{"time_shift_ms": 100, "input": "log_mel", "vocab_size": 56, "embed_dim": 256, "encoder_norm": "layernorm", "encoder_qk_norm": false, "encoder_num_experts": 16, "text_encoder_norm_position": "pre", "text_encoder_activation": "gelu", "text_encoder_bias": "none", "text_encoder_inner_norm": false, "text_encoder_moe": "soft", "grad_clip": 1.0}
Rows from block 7 of the text encoder of a small contrastive audio-text model, named by matrix and row number. Rows with one number within an expert belong to one neuron, the router's apart. Each number is 200 + 40 x the weight over its row's rms, rounded and kept within 0 to 999. All counts start at 0.
Before each expert's rows are labels from the 100 texts, of 14848, where the router gives the expert most weight on average: "fires on" is the input token at the peak. Only what is clearly more common there than usual is listed. The data: synthesized solo parts of chorales (CocoChorales).
# router: slot weights (text_encoder.blocks.7.mlp.router.weight, 32x256), inputs 192-255
# up: expert up (text_encoder.blocks.7.mlp.up, 32x128x256), inputs 192-255
# down: expert down (text_encoder.blocks.7.mlp.down, 32x256x128, transposed), outputs 192-255

# expert 23
fires on: "<end>"; "f4"; "e4"; "c"
router.23,192,177,179,211,212,142,234,134,132,282,209,221,175,211,210,183,235,120,167,273,158,191,241,225,234,293,277,169,127,197,159,245,118,168,111,176,135,189,230,161,191,192,171,215,188,214,223,206,150,225,203,218,259,156,227,266,196,191,144,150,160,266,170,131
up.0,227,183,212,268,171,185,249,157,187,218,252,226,150,177,211,168,298,212,237,197,151,196,219,220,164,229,218,211,201,240,205,302,121,130,159,178,170,162,261,167,228,174,196,227,264,211,210,198,197,231,213,255,247,133,270,218,285,116,183,175,150,269,120,234
down.0,160,159,203,284,222,129,241,140,134,216,252,265,145,201,215,141,237,167,179,213,128,209,231,147,254,222,190,208,180,235,187,239,177,152,194,168,131,234,272,141,244,167,163,178,208,252,231,236,161,250,249,222,236,170,195,217,271,142,158,178,136,272,165,201
up.1,186,210,233,188,283,153,186,266,181,177,225,207,274,198,188,245,204,209,135,242,218,259,247,125,208,206,202,202,189,183,141,217,201,174,208,152,169,233,162,194,198,216,130,187,238,207,170,197,299,141,221,112,155,287,175,235,210,163,187,192,223,240,232,203
down.1,206,276,180,150,185,231,164,236,254,162,145,166,254,187,150,286,139,266,228,172,247,195,147,230,158,180,167,198,192,177,198,170,247,203,186,224,247,178,145,240,169,230,197,228,186,138,182,165,262,128,182,143,167,222,201,161,167,246,219,239,273,146,247,219
up.2,247,185,224,181,245,177,193,235,242,159,266,231,249,334,174,219,207,139,213,263,185,231,180,178,189,180,228,209,107,146,163,142,220,166,200,141,198,200,209,274,244,169,151,173,205,141,307,240,210,213,195,220,258,192,203,207,188,234,212,119,187,152,212,176
down.2,227,213,184,136,200,249,125,169,290,188,163,134,261,260,182,291,182,217,195,243,251,183,170,224,128,163,234,191,228,192,189,156,216,192,185,185,253,195,168,293,200,178,230,227,212,137,181,221,283,182,155,183,200,206,244,201,150,234,260,174,245,157,186,186
up.3,237,181,230,256,153,173,258,186,234,209,221,202,140,174,200,177,276,233,215,242,178,229,218,180,190,253,253,225,251,240,193,270,132,142,153,182,178,175,265,133,209,166,243,184,238,247,157,208,202,255,186,228,265,131,202,299,263,126,153,176,152,215,162,213
down.3,167,155,222,272,227,143,249,156,135,217,238,258,132,187,227,140,248,167,185,233,153,214,251,158,240,226,228,220,173,222,195,239,156,157,201,169,133,232,264,153,238,164,167,164,199,242,226,237,178,256,260,234,227,167,194,229,265,134,151,176,153,262,156,191
up.4,208,261,173,129,150,263,218,248,275,262,220,187,191,199,239,176,209,138,209,214,211,172,142,242,217,222,263,210,87,148,158,155,238,219,211,221,295,165,172,226,206,217,212,132,260,167,250,177,149,174,186,238,244,156,222,180,148,269,244,112,223,139,181,139
down.4,187,233,161,124,171,285,160,215,279,239,186,157,241,198,222,246,203,228,190,202,271,156,155,220,173,212,223,183,235,156,180,123,210,210,230,153,319,208,131,215,172,262,217,172,173,189,141,177,202,152,149,191,172,214,235,188,115,261,258,208,237,160,211,179

# expert 27
fires on: "a4"; "viola"; "violin"
router.27,224,163,176,210,171,230,161,206,115,200,259,202,213,158,224,135,220,249,216,163,145,105,172,181,223,170,131,203,149,269,159,266,174,205,187,227,197,248,158,207,218,256,193,164,223,194,261,167,121,211,174,217,226,249,217,170,249,221,171,203,205,151,189,190
up.0,221,271,133,201,174,191,176,213,159,149,262,191,192,138,146,192,299,279,227,178,155,194,183,185,252,148,175,171,231,241,177,193,252,192,256,136,177,197,250,169,229,219,186,163,211,190,234,124,156,297,234,190,210,200,195,198,261,209,234,233,188,210,234,219
down.0,272,226,192,191,181,162,218,160,190,163,257,128,176,149,129,153,248,222,234,187,174,179,194,181,231,172,198,242,127,198,151,149,222,318,199,214,234,250,222,198,197,207,121,154,205,201,315,159,136,167,280,182,226,211,198,195,194,206,244,118,220,227,249,197
up.1,243,270,144,210,186,206,192,197,143,139,305,176,178,137,156,189,311,249,237,174,184,209,229,216,249,138,180,159,244,221,162,204,232,211,279,120,190,175,225,168,241,196,203,181,219,156,209,159,157,287,252,214,192,182,201,233,249,217,229,201,204,212,243,208
down.1,214,242,194,205,183,157,204,200,170,190,250,135,169,152,133,149,232,207,244,209,151,204,181,170,242,178,229,232,107,182,171,164,227,307,179,222,220,248,238,205,202,234,151,146,221,196,294,169,147,182,291,146,227,226,182,175,202,194,243,146,188,233,247,191
up.2,191,212,221,172,153,193,218,250,227,276,224,227,183,180,259,168,247,214,222,166,169,198,203,186,269,206,215,216,124,179,197,229,206,170,169,221,242,135,238,173,236,245,238,173,276,143,114,203,178,170,180,228,241,163,195,250,177,226,221,178,221,189,194,138
down.2,274,261,122,205,147,195,178,257,174,235,177,174,215,165,221,196,225,199,206,240,209,223,130,241,192,220,182,176,178,179,243,183,206,245,241,151,167,168,216,256,105,198,185,180,215,188,255,164,246,168,225,148,228,323,261,182,129,157,222,218,164,206,227,175
up.3,237,216,131,184,188,173,205,230,163,155,243,154,210,168,148,221,286,192,168,207,167,206,170,172,223,198,158,185,215,262,148,156,173,192,258,163,226,225,227,205,163,197,132,201,212,188,261,173,201,245,192,247,235,213,198,223,295,226,205,192,206,251,237,247
down.3,305,247,124,208,242,181,180,186,156,166,246,153,228,205,132,208,221,176,224,190,221,204,122,200,192,137,201,210,182,209,177,129,204,308,190,222,251,225,215,290,165,157,154,184,193,228,250,152,198,217,226,202,202,249,176,186,211,237,211,128,171,236,249,202
up.4,205,254,140,214,178,177,200,219,173,148,272,182,186,148,139,187,306,289,221,181,157,206,190,187,253,148,157,162,225,237,184,203,246,216,252,129,183,209,245,177,219,217,188,174,205,171,237,156,154,282,235,205,191,198,177,191,262,211,231,216,189,196,253,229
down.4,271,226,200,187,174,151,195,205,175,168,223,145,166,148,131,141,238,226,241,190,173,167,178,167,242,187,202,243,119,202,137,154,216,301,182,232,206,251,228,228,187,240,149,139,202,184,287,179,132,183,277,159,208,234,164,226,189,224,253,141,206,226,266,210

# expert 6
fires on: "<end>"; "f"; "g4"
router.6,177,190,220,178,221,247,245,159,248,148,210,196,276,284,244,188,183,208,230,259,141,236,252,235,238,200,182,262,201,208,191,226,198,106,213,135,205,216,187,256,285,161,211,183,184,203,166,246,183,190,235,213,163,240,226,259,249,230,174,222,177,160,148,228
up.0,142,205,239,193,254,215,234,152,267,198,105,211,227,247,240,248,165,184,203,233,177,244,249,251,188,213,224,202,218,147,245,208,220,116,224,121,205,217,212,193,250,180,221,212,148,232,113,297,234,213,223,196,165,215,211,252,186,181,156,231,216,234,132,227
down.0,212,207,214,221,161,190,199,202,204,126,279,162,163,185,211,183,204,234,296,218,255,224,228,167,104,190,165,168,179,149,255,133,198,266,198,197,201,160,144,178,191,120,277,211,186,165,257,200,222,219,194,237,221,125,165,136,146,206,210,112,149,210,177,213
up.1,213,171,174,186,166,149,125,261,226,164,166,169,238,234,229,197,197,161,156,203,231,154,169,100,138,198,88,169,229,208,167,147,100,224,153,198,158,217,216,278,231,274,167,176,194,192,180,190,208,176,221,128,189,244,130,218,259,206,242,223,197,188,260,253
down.1,245,225,193,159,168,190,122,238,202,203,91,178,264,227,201,213,182,196,153,201,262,156,183,217,183,207,182,211,203,205,159,171,145,214,162,237,222,218,214,267,158,291,146,226,186,197,198,176,224,178,215,133,207,290,167,230,188,203,194,258,295,216,202,190
up.2,131,230,232,215,212,142,165,140,239,276,158,207,152,170,219,233,242,228,187,206,143,184,171,224,276,241,279,216,237,203,210,217,199,144,208,236,232,193,197,179,152,194,234,175,222,238,169,200,224,249,174,228,242,185,166,192,159,74,228,266,170,242,251,186
down.2,173,254,213,257,159,193,196,191,191,173,163,192,240,208,170,222,140,228,271,208,251,212,171,267,166,182,207,209,240,225,250,207,235,288,163,223,245,168,65,224,154,170,203,257,204,220,205,201,224,202,96,236,174,219,232,145,103,254,202,193,183,164,190,216
up.3,131,211,189,212,159,149,213,202,234,137,214,273,172,172,204,169,190,200,235,211,96,203,155,201,168,181,196,230,155,168,221,154,249,151,131,228,151,199,311,242,234,197,225,208,159,247,231,163,86,272,226,212,213,130,170,183,238,202,187,157,124,183,257,240
down.3,177,183,228,240,203,162,191,229,224,206,238,212,215,145,236,187,208,207,238,193,207,220,236,242,215,149,234,188,253,156,236,167,253,187,170,192,166,145,198,201,239,213,208,218,131,251,197,216,183,182,129,220,113,164,216,179,110,174,233,197,160,168,153,149
up.4,212,141,169,170,196,201,231,266,188,186,273,182,181,199,183,171,274,202,132,173,221,134,159,194,193,206,145,208,183,261,125,240,170,213,189,235,170,223,194,207,210,261,167,151,271,275,252,205,190,169,193,178,233,239,190,231,284,215,192,176,168,221,210,269
down.4,245,214,160,166,240,220,240,184,171,174,189,235,206,194,188,159,208,191,152,211,191,194,178,266,206,205,169,266,167,218,159,196,213,217,240,224,179,162,144,203,159,286,166,166,182,207,260,204,187,173,186,214,143,268,254,275,174,168,235,219,236,201,173,153

# expert 21
fires on: "b4"; "5"; "d5"
router.21,230,162,133,250,162,162,197,233,119,226,254,200,183,192,216,159,243,203,196,201,263,245,207,191,200,179,212,211,192,276,227,140,103,172,233,261,175,198,161,203,143,249,238,197,219,246,283,186,261,191,165,130,190,218,190,158,173,194,227,241,204,194,219,168
up.0,227,225,174,155,202,210,174,209,219,280,125,211,184,164,197,141,222,164,166,155,233,186,237,266,236,156,186,192,246,180,184,168,150,204,239,177,282,149,201,200,216,223,192,117,223,228,135,192,144,196,210,291,159,132,187,271,186,243,197,208,247,181,62,142
down.0,189,220,167,180,201,222,138,245,242,231,121,178,245,175,140,199,215,235,214,191,245,200,158,207,255,160,169,231,242,215,217,149,190,230,245,182,264,145,142,261,139,288,173,188,206,213,172,106,197,186,150,221,97,228,164,224,121,267,255,271,297,182,222,148
up.1,187,116,192,192,168,201,204,190,172,167,242,182,129,202,200,182,240,235,189,264,260,201,207,220,156,300,207,202,182,175,196,167,161,180,211,237,147,239,191,230,172,193,222,169,194,232,321,195,221,173,189,153,220,231,196,160,200,182,215,249,206,221,237,212
down.1,173,228,207,203,209,194,199,171,248,153,123,141,258,225,263,227,107,171,241,217,142,228,234,206,148,159,166,188,248,159,234,171,180,152,242,237,248,169,135,226,269,106,318,238,187,167,155,221,255,256,157,234,206,160,151,161,172,213,189,180,196,219,174,266
up.2,240,185,195,162,289,141,244,201,124,243,213,153,207,244,115,240,253,222,242,267,267,201,260,205,199,164,235,130,100,206,184,191,168,157,195,157,197,216,180,212,191,172,136,164,232,145,287,190,260,207,173,136,210,230,269,211,236,193,211,147,198,184,174,148
down.2,223,230,212,168,205,173,154,166,214,187,124,127,305,278,218,240,169,161,224,164,223,229,224,201,195,131,137,139,201,139,197,177,184,157,234,197,221,212,130,279,194,146,262,247,223,204,130,185,261,289,168,187,241,166,198,151,197,202,242,205,237,209,192,166
up.3,139,201,147,215,231,152,231,213,181,143,210,250,215,230,184,251,206,173,105,207,199,270,262,150,185,292,147,182,155,197,208,164,207,135,260,196,158,213,220,228,210,101,234,159,241,235,274,244,224,232,225,177,250,199,193,165,272,196,210,167,137,201,215,291
down.3,107,161,200,203,140,176,220,248,239,172,177,194,206,206,240,212,181,227,298,184,169,226,195,144,198,187,110,235,175,202,206,192,230,159,192,301,209,154,138,187,188,276,268,195,224,199,179,203,212,181,140,216,232,186,183,145,191,244,197,179,196,197,181,252
up.4,152,217,170,224,239,229,229,169,188,244,230,215,220,167,165,142,152,167,207,138,209,230,152,172,228,197,215,267,237,254,227,232,199,258,204,237,187,220,135,202,163,186,218,210,160,249,194,160,161,193,158,261,158,134,186,180,190,222,234,212,218,220,190,142
down.4,222,233,159,202,190,249,234,159,234,217,180,199,247,182,216,205,66,207,241,151,163,203,159,220,167,183,207,215,232,235,271,243,205,254,171,210,217,173,39,228,206,156,226,230,146,184,133,157,200,199,185,232,178,119,156,153,194,252,218,199,240,232,136,145