config.yaml
spec_augment: true
loss: "sigmoid"
encoder_moe_every: 1
Rows from block 3 of the audio encoder of a small contrastive audio-text model, named by matrix and row number. Rows with one number within an expert belong to one neuron, the router's apart. Each number is 500 + 40 x the weight over its row's rms, rounded and kept within 0 to 999. All counts start at 0. Numbers have three digits each.
After each expert's rows are labels from the 100 clips, of 14848, where the router gives the expert most weight on average: "lies over" is the class under the peak. Only what is clearly more common there than usual is listed. The data: synthesized solo parts of chorales (CocoChorales).
# router: router (encoder.blocks.3.mlp.router.weight, 16x160), inputs 0-79
# up: expert up (encoder.blocks.3.mlp.up, 16x160x160), inputs 0-79
# down: expert down (encoder.blocks.3.mlp.down, 16x160x160, transposed), outputs 0-79

# expert 11
router.11:475455487469522505515463498467567473508517554458561578494472458463470510420466502517553497488564546566484529445472455443534485502523449551539509527500504571531556510472493509529532496529506462497535435459424509485492491458538427471546456530
up.0:523501578548462553413584482433481478514495442486557520522431492473409504541501471438485519485469480554537475444497491464470512513526508455428498562518446460535478514567547493504456448539510487447512437524537529519454551505567478526470481463
down.0:471489562524552482531489473527561546523498546445462514409481486510475462484495528527506512536574484556532519500466494484491492514466561494483548537409490476565468469513514572539490414506518490487537415473514550554491470481570507443506485517
up.1:531577546534541545482500522523472485480498470482454466506510535453481540521441449439460505472461475504455498477553542537555531474505538550516532429506515488512421543441490482510466504527509482489493490473537481474581521544505557517557539539
down.1:461564429452459435551482433547475507480528553514537502451472503445563511546465511512510515471478556454439467530468489545531437551467471551578546455521465427499517467435445513550522570511475486500568541483474497466499495466499531506510454492
up.2:507492489538464497607514506613511586490463522560532496535532470541527499470592418514522463422523510522483448485495585510477399518572493516513592500494496472482526448486548597407527430452442459546475537451491452518499475505508555461486450434
down.2:414532464490521533490454507401553516535481487540509469567494483550507458507544503539474514524430549448562457479498496480572546545539536506523509551478513509453521537504537484427515502513506534568481508515506479551413539515489515486548538498
up.3:473523442482508510543463490530475510518436498479525544519480571455447566482447479498528515437470543500473513534485566482533480491552571565505572519472490403565491481548471415540462565499533476453541512512514454431505486470495503498546481474
down.3:425505523370511464502474481504495498536433530449555550476514538471471555506495505495541492449480548526499456540485544479475450494531483582587561505501452450514471455519447503583458548472564503519560524517478488493504484469508514456505525457
lies over: C5

# expert 15
router.15:547537525484419500528561517494488514423532508539557500467467500550574492533508495558468426515496541424485537530510592545530523513476486476433570505532529498531529575435465512523510523507551507477470589510509466452484504481465492479466545487
up.0:545553477560478512440464465547534467432512496476481569525458527498442538590471532524484617514485560518478444511515432471450435527510538510492476455455502462495493498526474521573476461589471506454486514483536469490506558560533495516501460524
down.0:525487516486492523521525557508484480415514461493467526555487556481514493548537498450464441497486508521464554531576504528554395469521472473503522475580461574368543527501504500507462489557469469496401487505434441434531484548480454469482440519
up.1:501530384556526538522516446545559525461475499540549485493493505448459536565514442532496535484500599456504511483476502549573506512514478444510529449446462441512517533463508568472503438528528540577480405468519462513464491503500491491542501481
down.1:444517471542481458500417568507525446488477529518468490445489435509431607480529488567515505532481538572501551471473523491511455521436570527548479505477500424445519472496527507437512453539524477532515489423549463545503456524433546525510543475
up.2:494549498499567503399446564529542522511466503470557559486488532502516504527563519513443510512502576536510471501525513443479575501461527463493465448429553488549446518568489523459523479558454492502465503468543492589483513544435475504492418584
down.2:505450506532545463501521495466499406482566434456507519510555459471456495580472508463513480459507467516507553504511482513576502467502532481562497468506456620505481463479546486515528478491413511462511430499534579486495555537474488485470427593
up.3:515462473496475517494544516474562485485518470535501488576504446462466517394495508408434455440471440529459509443568495435520464478570440554474462422503505524501529465453539456545470498512499448497497480539562570455504538490501526472465497509
down.3:479562514475570490479536477428494461518576470450478445539510479528512509475501551423456476480590456497497503503468516479480612476533414531458409446455509528540489493465469521475451540455525479567492566528461506527505543537548557546481577512
lies over: D#4

# expert 8
router.8:412497525480477487548473491511532580472556492547446512524547489533518499460547477568483385464521525477523505472504487494510470457494452544533576490482463422489467483484515577501539499490521404452509512497436491530430497515480560529485538466
up.0:503551485490560519454502483486502474455461498510519541563503496468510499449462543517485509540520550492482484496503466487532500565526509538544496472508467524537545473505462507547550508508510502520481455424490467488471484434539487475609448540
down.0:443495544518562550473433525515533439535466508448534533519528510490498516495534472561572508518464523497549486482471496463506498497526557531554546494416479437502491503554526501466489423513529523520578461559505560563439498466503497502534510515
up.1:513530524523559508515530489532425443453459507514566464517416566526509516524502510479447558533522519516465506492524496457501521513530458434452429533459478502570530526527443453508544508585492514546507476488516518480524497474471499447479414469
down.1:548443526463421466553556470520518519464459506468496545473438475494458509525456490573555501553506496559443553503510509504485456515472519513460445484528506470485543456457571506626544564466499419451547474514479504497506520467508523507413566458
up.2:501513565500470454572504583483528532544490470434488562506452500537495497502504541469516481516531497574505455496531542481476500482563491551452486532474522461422494428519543507502463579450409440453507495424481462567466579539460529565461480505
down.2:522537482532467403510502444471558533500633534513465476501500446534511472496434458491484474501497531469539433485446427569462483500501521544509542514513529518423458501442499493427549512462510550467463575522527490503475548423504515616486583503
up.3:506478571510464493455554486531495490433492478445511542477437508504444535566475487475556545484487527539448469555495559465434450481483499410454439495466447478528506461607520523537508503495488464464596494553519567514494521457532454488469513477
down.3:535531498449495549496509474556502525440431473464553482407477535461478494556508541430465519556521551525456477537519596511402467507458504423492475523520453562504493478559534509582461474496500442518594471533470576505556446459500457469506456467
lies over: C#4

# expert 1
router.1:482528563514559496554482552459414477458486518456456462439427412576500429521517561499469515524616463554489535475503560452515486480443496519572484541527539518495538455487437490529494502493546488546381498501475477477428494562445465451528509491
up.0:531470454487415523528450505619480455438481574473562545459484509492573537547545439512451474473555517472536497569520472502464456509464558513517541558477505496455444510498469461454549471465456489505514464527493504497555491467509492508511441538
down.0:463444517455549470444550506478508484538502437509495459521535458489401562521515493469506540467498549537499463477456520525460519482466525495505416513474498479501537441532496530515515532413469523487464504510616503562465577489468532527528498471
up.1:533553506547503484513522432516494467514521496466510553483570469501434477399505541517572450490500536473520444514522515531524429521521518482526583493503482503495531458534539448510464454522435457433492529431486517512515494503509501480470480548
down.1:475396525505497484519496531533532498508469505540484482609534463572491480470449444488557515472462472477525561452491512458514412533511515487498520507493528504518514470512498481543507486525507431501526427522492562512427451554504566475529532526
up.2:524476449413461497523495433572522536520423557525501566508470559474517500532509431592559497492525557529523494569500479508485486502491537514495566552515520527506456571500528457462553486490474506441534524542441442434530470439509438486492454504
down.2:442528454428582500424492504505475459514448477517532532530501546496447541468543554448509586457512549574513451508531518467480524498487510522488404493425485469504530430503453580519511479491472512490475555488554514548506493525370518492556499504
up.3:599518471524520489492515496534517536452550468517510473458521563439509467548453440565513483512458477435534527502596526489555538501494512440492519444471565507544502589475544517452479465484456524481530454555441480512494559518451433549511489577
down.3:494470449495504523536525504483483556451475434502539521500504558468509506549560480458442529528478490467493484479548527527503498421532516476536516483598462512491446539447526495490508547523529532460510540524479457458523529494447470528479514528
lies over: F4

# expert 7
router.7:499483507573419482524506491487477485457458440551528519502393485477430522530471563481443545510496519485503461539552464420612559513500467500568518527435493523580509509493520394474511494462522532518523488488535448483445536466481432522423496464
up.0:456536478502502569437437559547530443515545590506497542530559530524561570465528476512505407488524486514539553477476466467457496494510509539500488493493501430497497484545470543535500524483496475513497544458490491521544464511538588539496473538
down.0:561510499543420453496490525497402499562499502446468519498499470545513575482484554515499519549479425495476435562501496513496471457535559534501471518491474478502508400499537457509468508401510476419530542362468472531488488485527557583448531468
up.1:502533545444499491547408511619526489519472487453467530532508506522428512508519466534606581522544482509507494554495509506467506473487522525499463552439569502465570509584458539508495557480472528525427444491483442551435502547469502574472573528
down.1:433539463502523453459505538467436453550514585455466414521444456474505509539413527507635506528508505431497497530441503524461466507434514522508472472461499491438498510524520474511459510463549543576525523450482538518470434479545461515509526469
up.2:493499442512538604450469515508460404488509529473507542516594483500570551480496445528543429510492436475502558466505443470457479445510484506520474496526533491470496446538465545567477514453514463492470482494487595458569461523513579562536488519
down.2:499502516522412483518438511539476419513506523419534539465583448519557550504562488558547473526511498496483493581468455530425416478475548526539471494515506483520477398528497491560426498437507467450499546411494520511558477454553538563453517527
up.3:495573531479545499533504492545536418517516496440530503501482490481519529407449466586471458557547502484473523466532530499506508480534470577493472518514547493458524475489453560430429540439534409515524518451494507518496496500474575545547561557
down.3:471609509514519566516421544540521472471518546477523497471501506515533549448442473590465417544543558516508489504538497531470465494486479581486530473533528442515489464496412549476473470469565465519511540473403491522568440514521546538535553545
lies over: A3; F#5

# expert 3
router.3:530576546566545463499536487518490484449552547491500505492449488507504495522475451543506487584470504485478513493493537502485452399538576496465514514483542547495514535407553470521476544509572465456557516506485534428493475472550503493494574575
up.0:510454468450508586550445553550554421449426598508502465478546495418506534476513457508483463491542520499485503510540412508543466505491475546574519469532508463490482504484468513510421434525532477535481517525550468483555539547488553509489514491
down.0:432505457484441487560446489492565539453534519561529424477442489505491484459515554497413438465522661482422443500518537494493478446531415576456516495526580506455523526476490497452561487526556469499536574549480493487477508480520476526504556473
up.1:520403503565506542530532517504496504455480435480506551602520544516487526538539493484511489424520476538507543522577501499514449511516547503499504464488461482542482427583591479534460430424448476474474523469531490500536485517529495542487452459
down.1:448420499516527524518500434462496508511400524477539533439468499492432503460624560495510473464483515577572504504503495483494463509440545491486512565529476420601465496551513487503490502486545509487500472480539566506520508453554483469443519433
up.2:534483464478461540544449504496483408428453533469535526567476587524515546461484563502474476447564526549523493499566384442478487521499507532513486491460511458522528480545546530475527458466495532518493546502519406513546441558495527530483475486
down.2:420498493491547526540462486421517490496532533501525476574523508536468474498508591511505449474464520486477466493502509464507519449585391616469524531519550518558476548489462476464516524524598499493515480481534535413481552454576466535478565469
up.3:498436383443471545469458519536524493486486533522516534514539457490509580526553531463469514448520544551529505496535438503579459562460462470567444488485442498517476485528479544539540445528435539544404458502530482510497466535479505443490414483
down.3:571460550545490580477489555531512488433432505469519467530546551446566527534550493444557459476529445501499531502483488443425407529494529482463524466546453546549494482581483502562455513465488399463433492514485553425628502498517461475443492521
lies over: E4

# expert 12
router.12:587529524530418448502501479560563513443464475505525506458482633547405555471445440489543489518479504512487448546531520487464518540488520439507516466525424536424426465567581544490461524476497511515511529488556556533547458520474490473471484557
up.0:529433502540493516548549483452511524397528519547400459551482512537439512473425506439570518441504465447462485472425541459498473488470523527462421547446500532466522537492503596534542473460514494473511510565501511511457573452520461469558474484
down.0:560444536539564506556539487509510535484530520458459439451502505512419445468424510510583532458496470526470487429486548499489470518478591581475477542456500501573559489512523499508550404510463487461551463483555523510504552510515512479432481500
up.1:506444478545533530489478519540535478484494472487549523483535491463537564515439453525460482470501529447448527514464507516540449444475481494594563470563446538506464446475489487472483420547534470520524445471506563430535464485492533425533519550
down.1:474413564505472491512487505526604536469520565507519525508529531539515470473513448489439499489450477505521525444535503522588512474511489456531461557529468525513433478477494446445542492493481495535520510537483447542480514513428498462479525493
up.2:480535496467456504441524521419488571427452466538492513535450458511536538474509546585457526561474483493503476509487532502495444491534542467470492499496487497504481497514460495564497564486471442421513546508402468438460539461447549562439493430
down.2:514477504459453512449486525502515561529475481494555468477496475455496512549474567523459486538455570503464430597475542572452449464501504469538561526502456493508489490486473499503436540462474490509594551549409543471506492437523485495486490472
up.3:515433517551517507555553482456497508437544525581393489539493529528457496458447512401581495447515492465457511473444543459497475502503508545445420514440502541447550551485499578527568476432514513482495515528479529506459550469525504481519492465
down.3:558428553567537510545539510509518511490536491461482464460517502554414455523414519481573515447488455507504489382506564530506485495487559551493454560458504493589526474518555483475527413521464485477573479486547516521483532516506521469474487509
lies over: B3; A#3

# expert 0
router.0:524419404500462567433481494501471452429507474519480530512602532473489519475523499501538495489497428458558528505552434424539448462504461515502442481518487570536540456565547602554503525542456534489468480506517585422565480501514509532480505501
up.0:543523485588503534520559485534445525525495531478461456456499500504469543525462530485463536517446537499500517457490527506523495525454531479496464466424452459522450489394498453514536451467542518504565499455503511559503526558541495503561474475
down.0:485506527495590501399520506488477557492507521501481477497514531604505455444460554472515545514514515536559489498473556456474551496465548475514400524422544521562504462509409496421538476510486541522425558525404445572424461554489562531507506550
up.1:515517554536523538492551586516452559483495501528457453503447528552520534486499584425447547572568522581512519515533543487444538550440568477469484510437523422487467502460436505480579462493503488471462587504442468534505451467455512493534431527
down.1:475515516519572566467573526469563493472471445531545488578529503526521484462459491515506493481515470491495478469545529518517500493549469518469521480455470448568538490521561511452481496517454510451594521510517573512458494507492543471530508533
up.2:470461478552526539503471461507505547494552514531486496445485602445514546571513509500480504454513507478537546464490502498463418505395529493528581495461465450498377576485481486561485503457597474450445497596482475525551485496513486451531478505
down.2:449445495557505471521414493508511435406465539563455512517567497492561558486469479515496532463580521529502586468505468446511440486486506502560452532501548471454542469509478520507522474467555497482493491488491493450534424483466548478536547602
up.3:460453435484501492471447537520500451483442520407554552458510457470538533529577450467507459456575514496491524508503427483529442535499486499562552487528436543553486457577523521533478477516489446560467436511503581508546475486456460454481462504
down.3:466560508531526438524545518471475493566492443527532468535489513501497499517485539507469529528445546447492486539521547551537543482543441486532516507578533513454512522469486408487500603522514485528495553459495466474495555443462509521451589529
lies over: C5; B4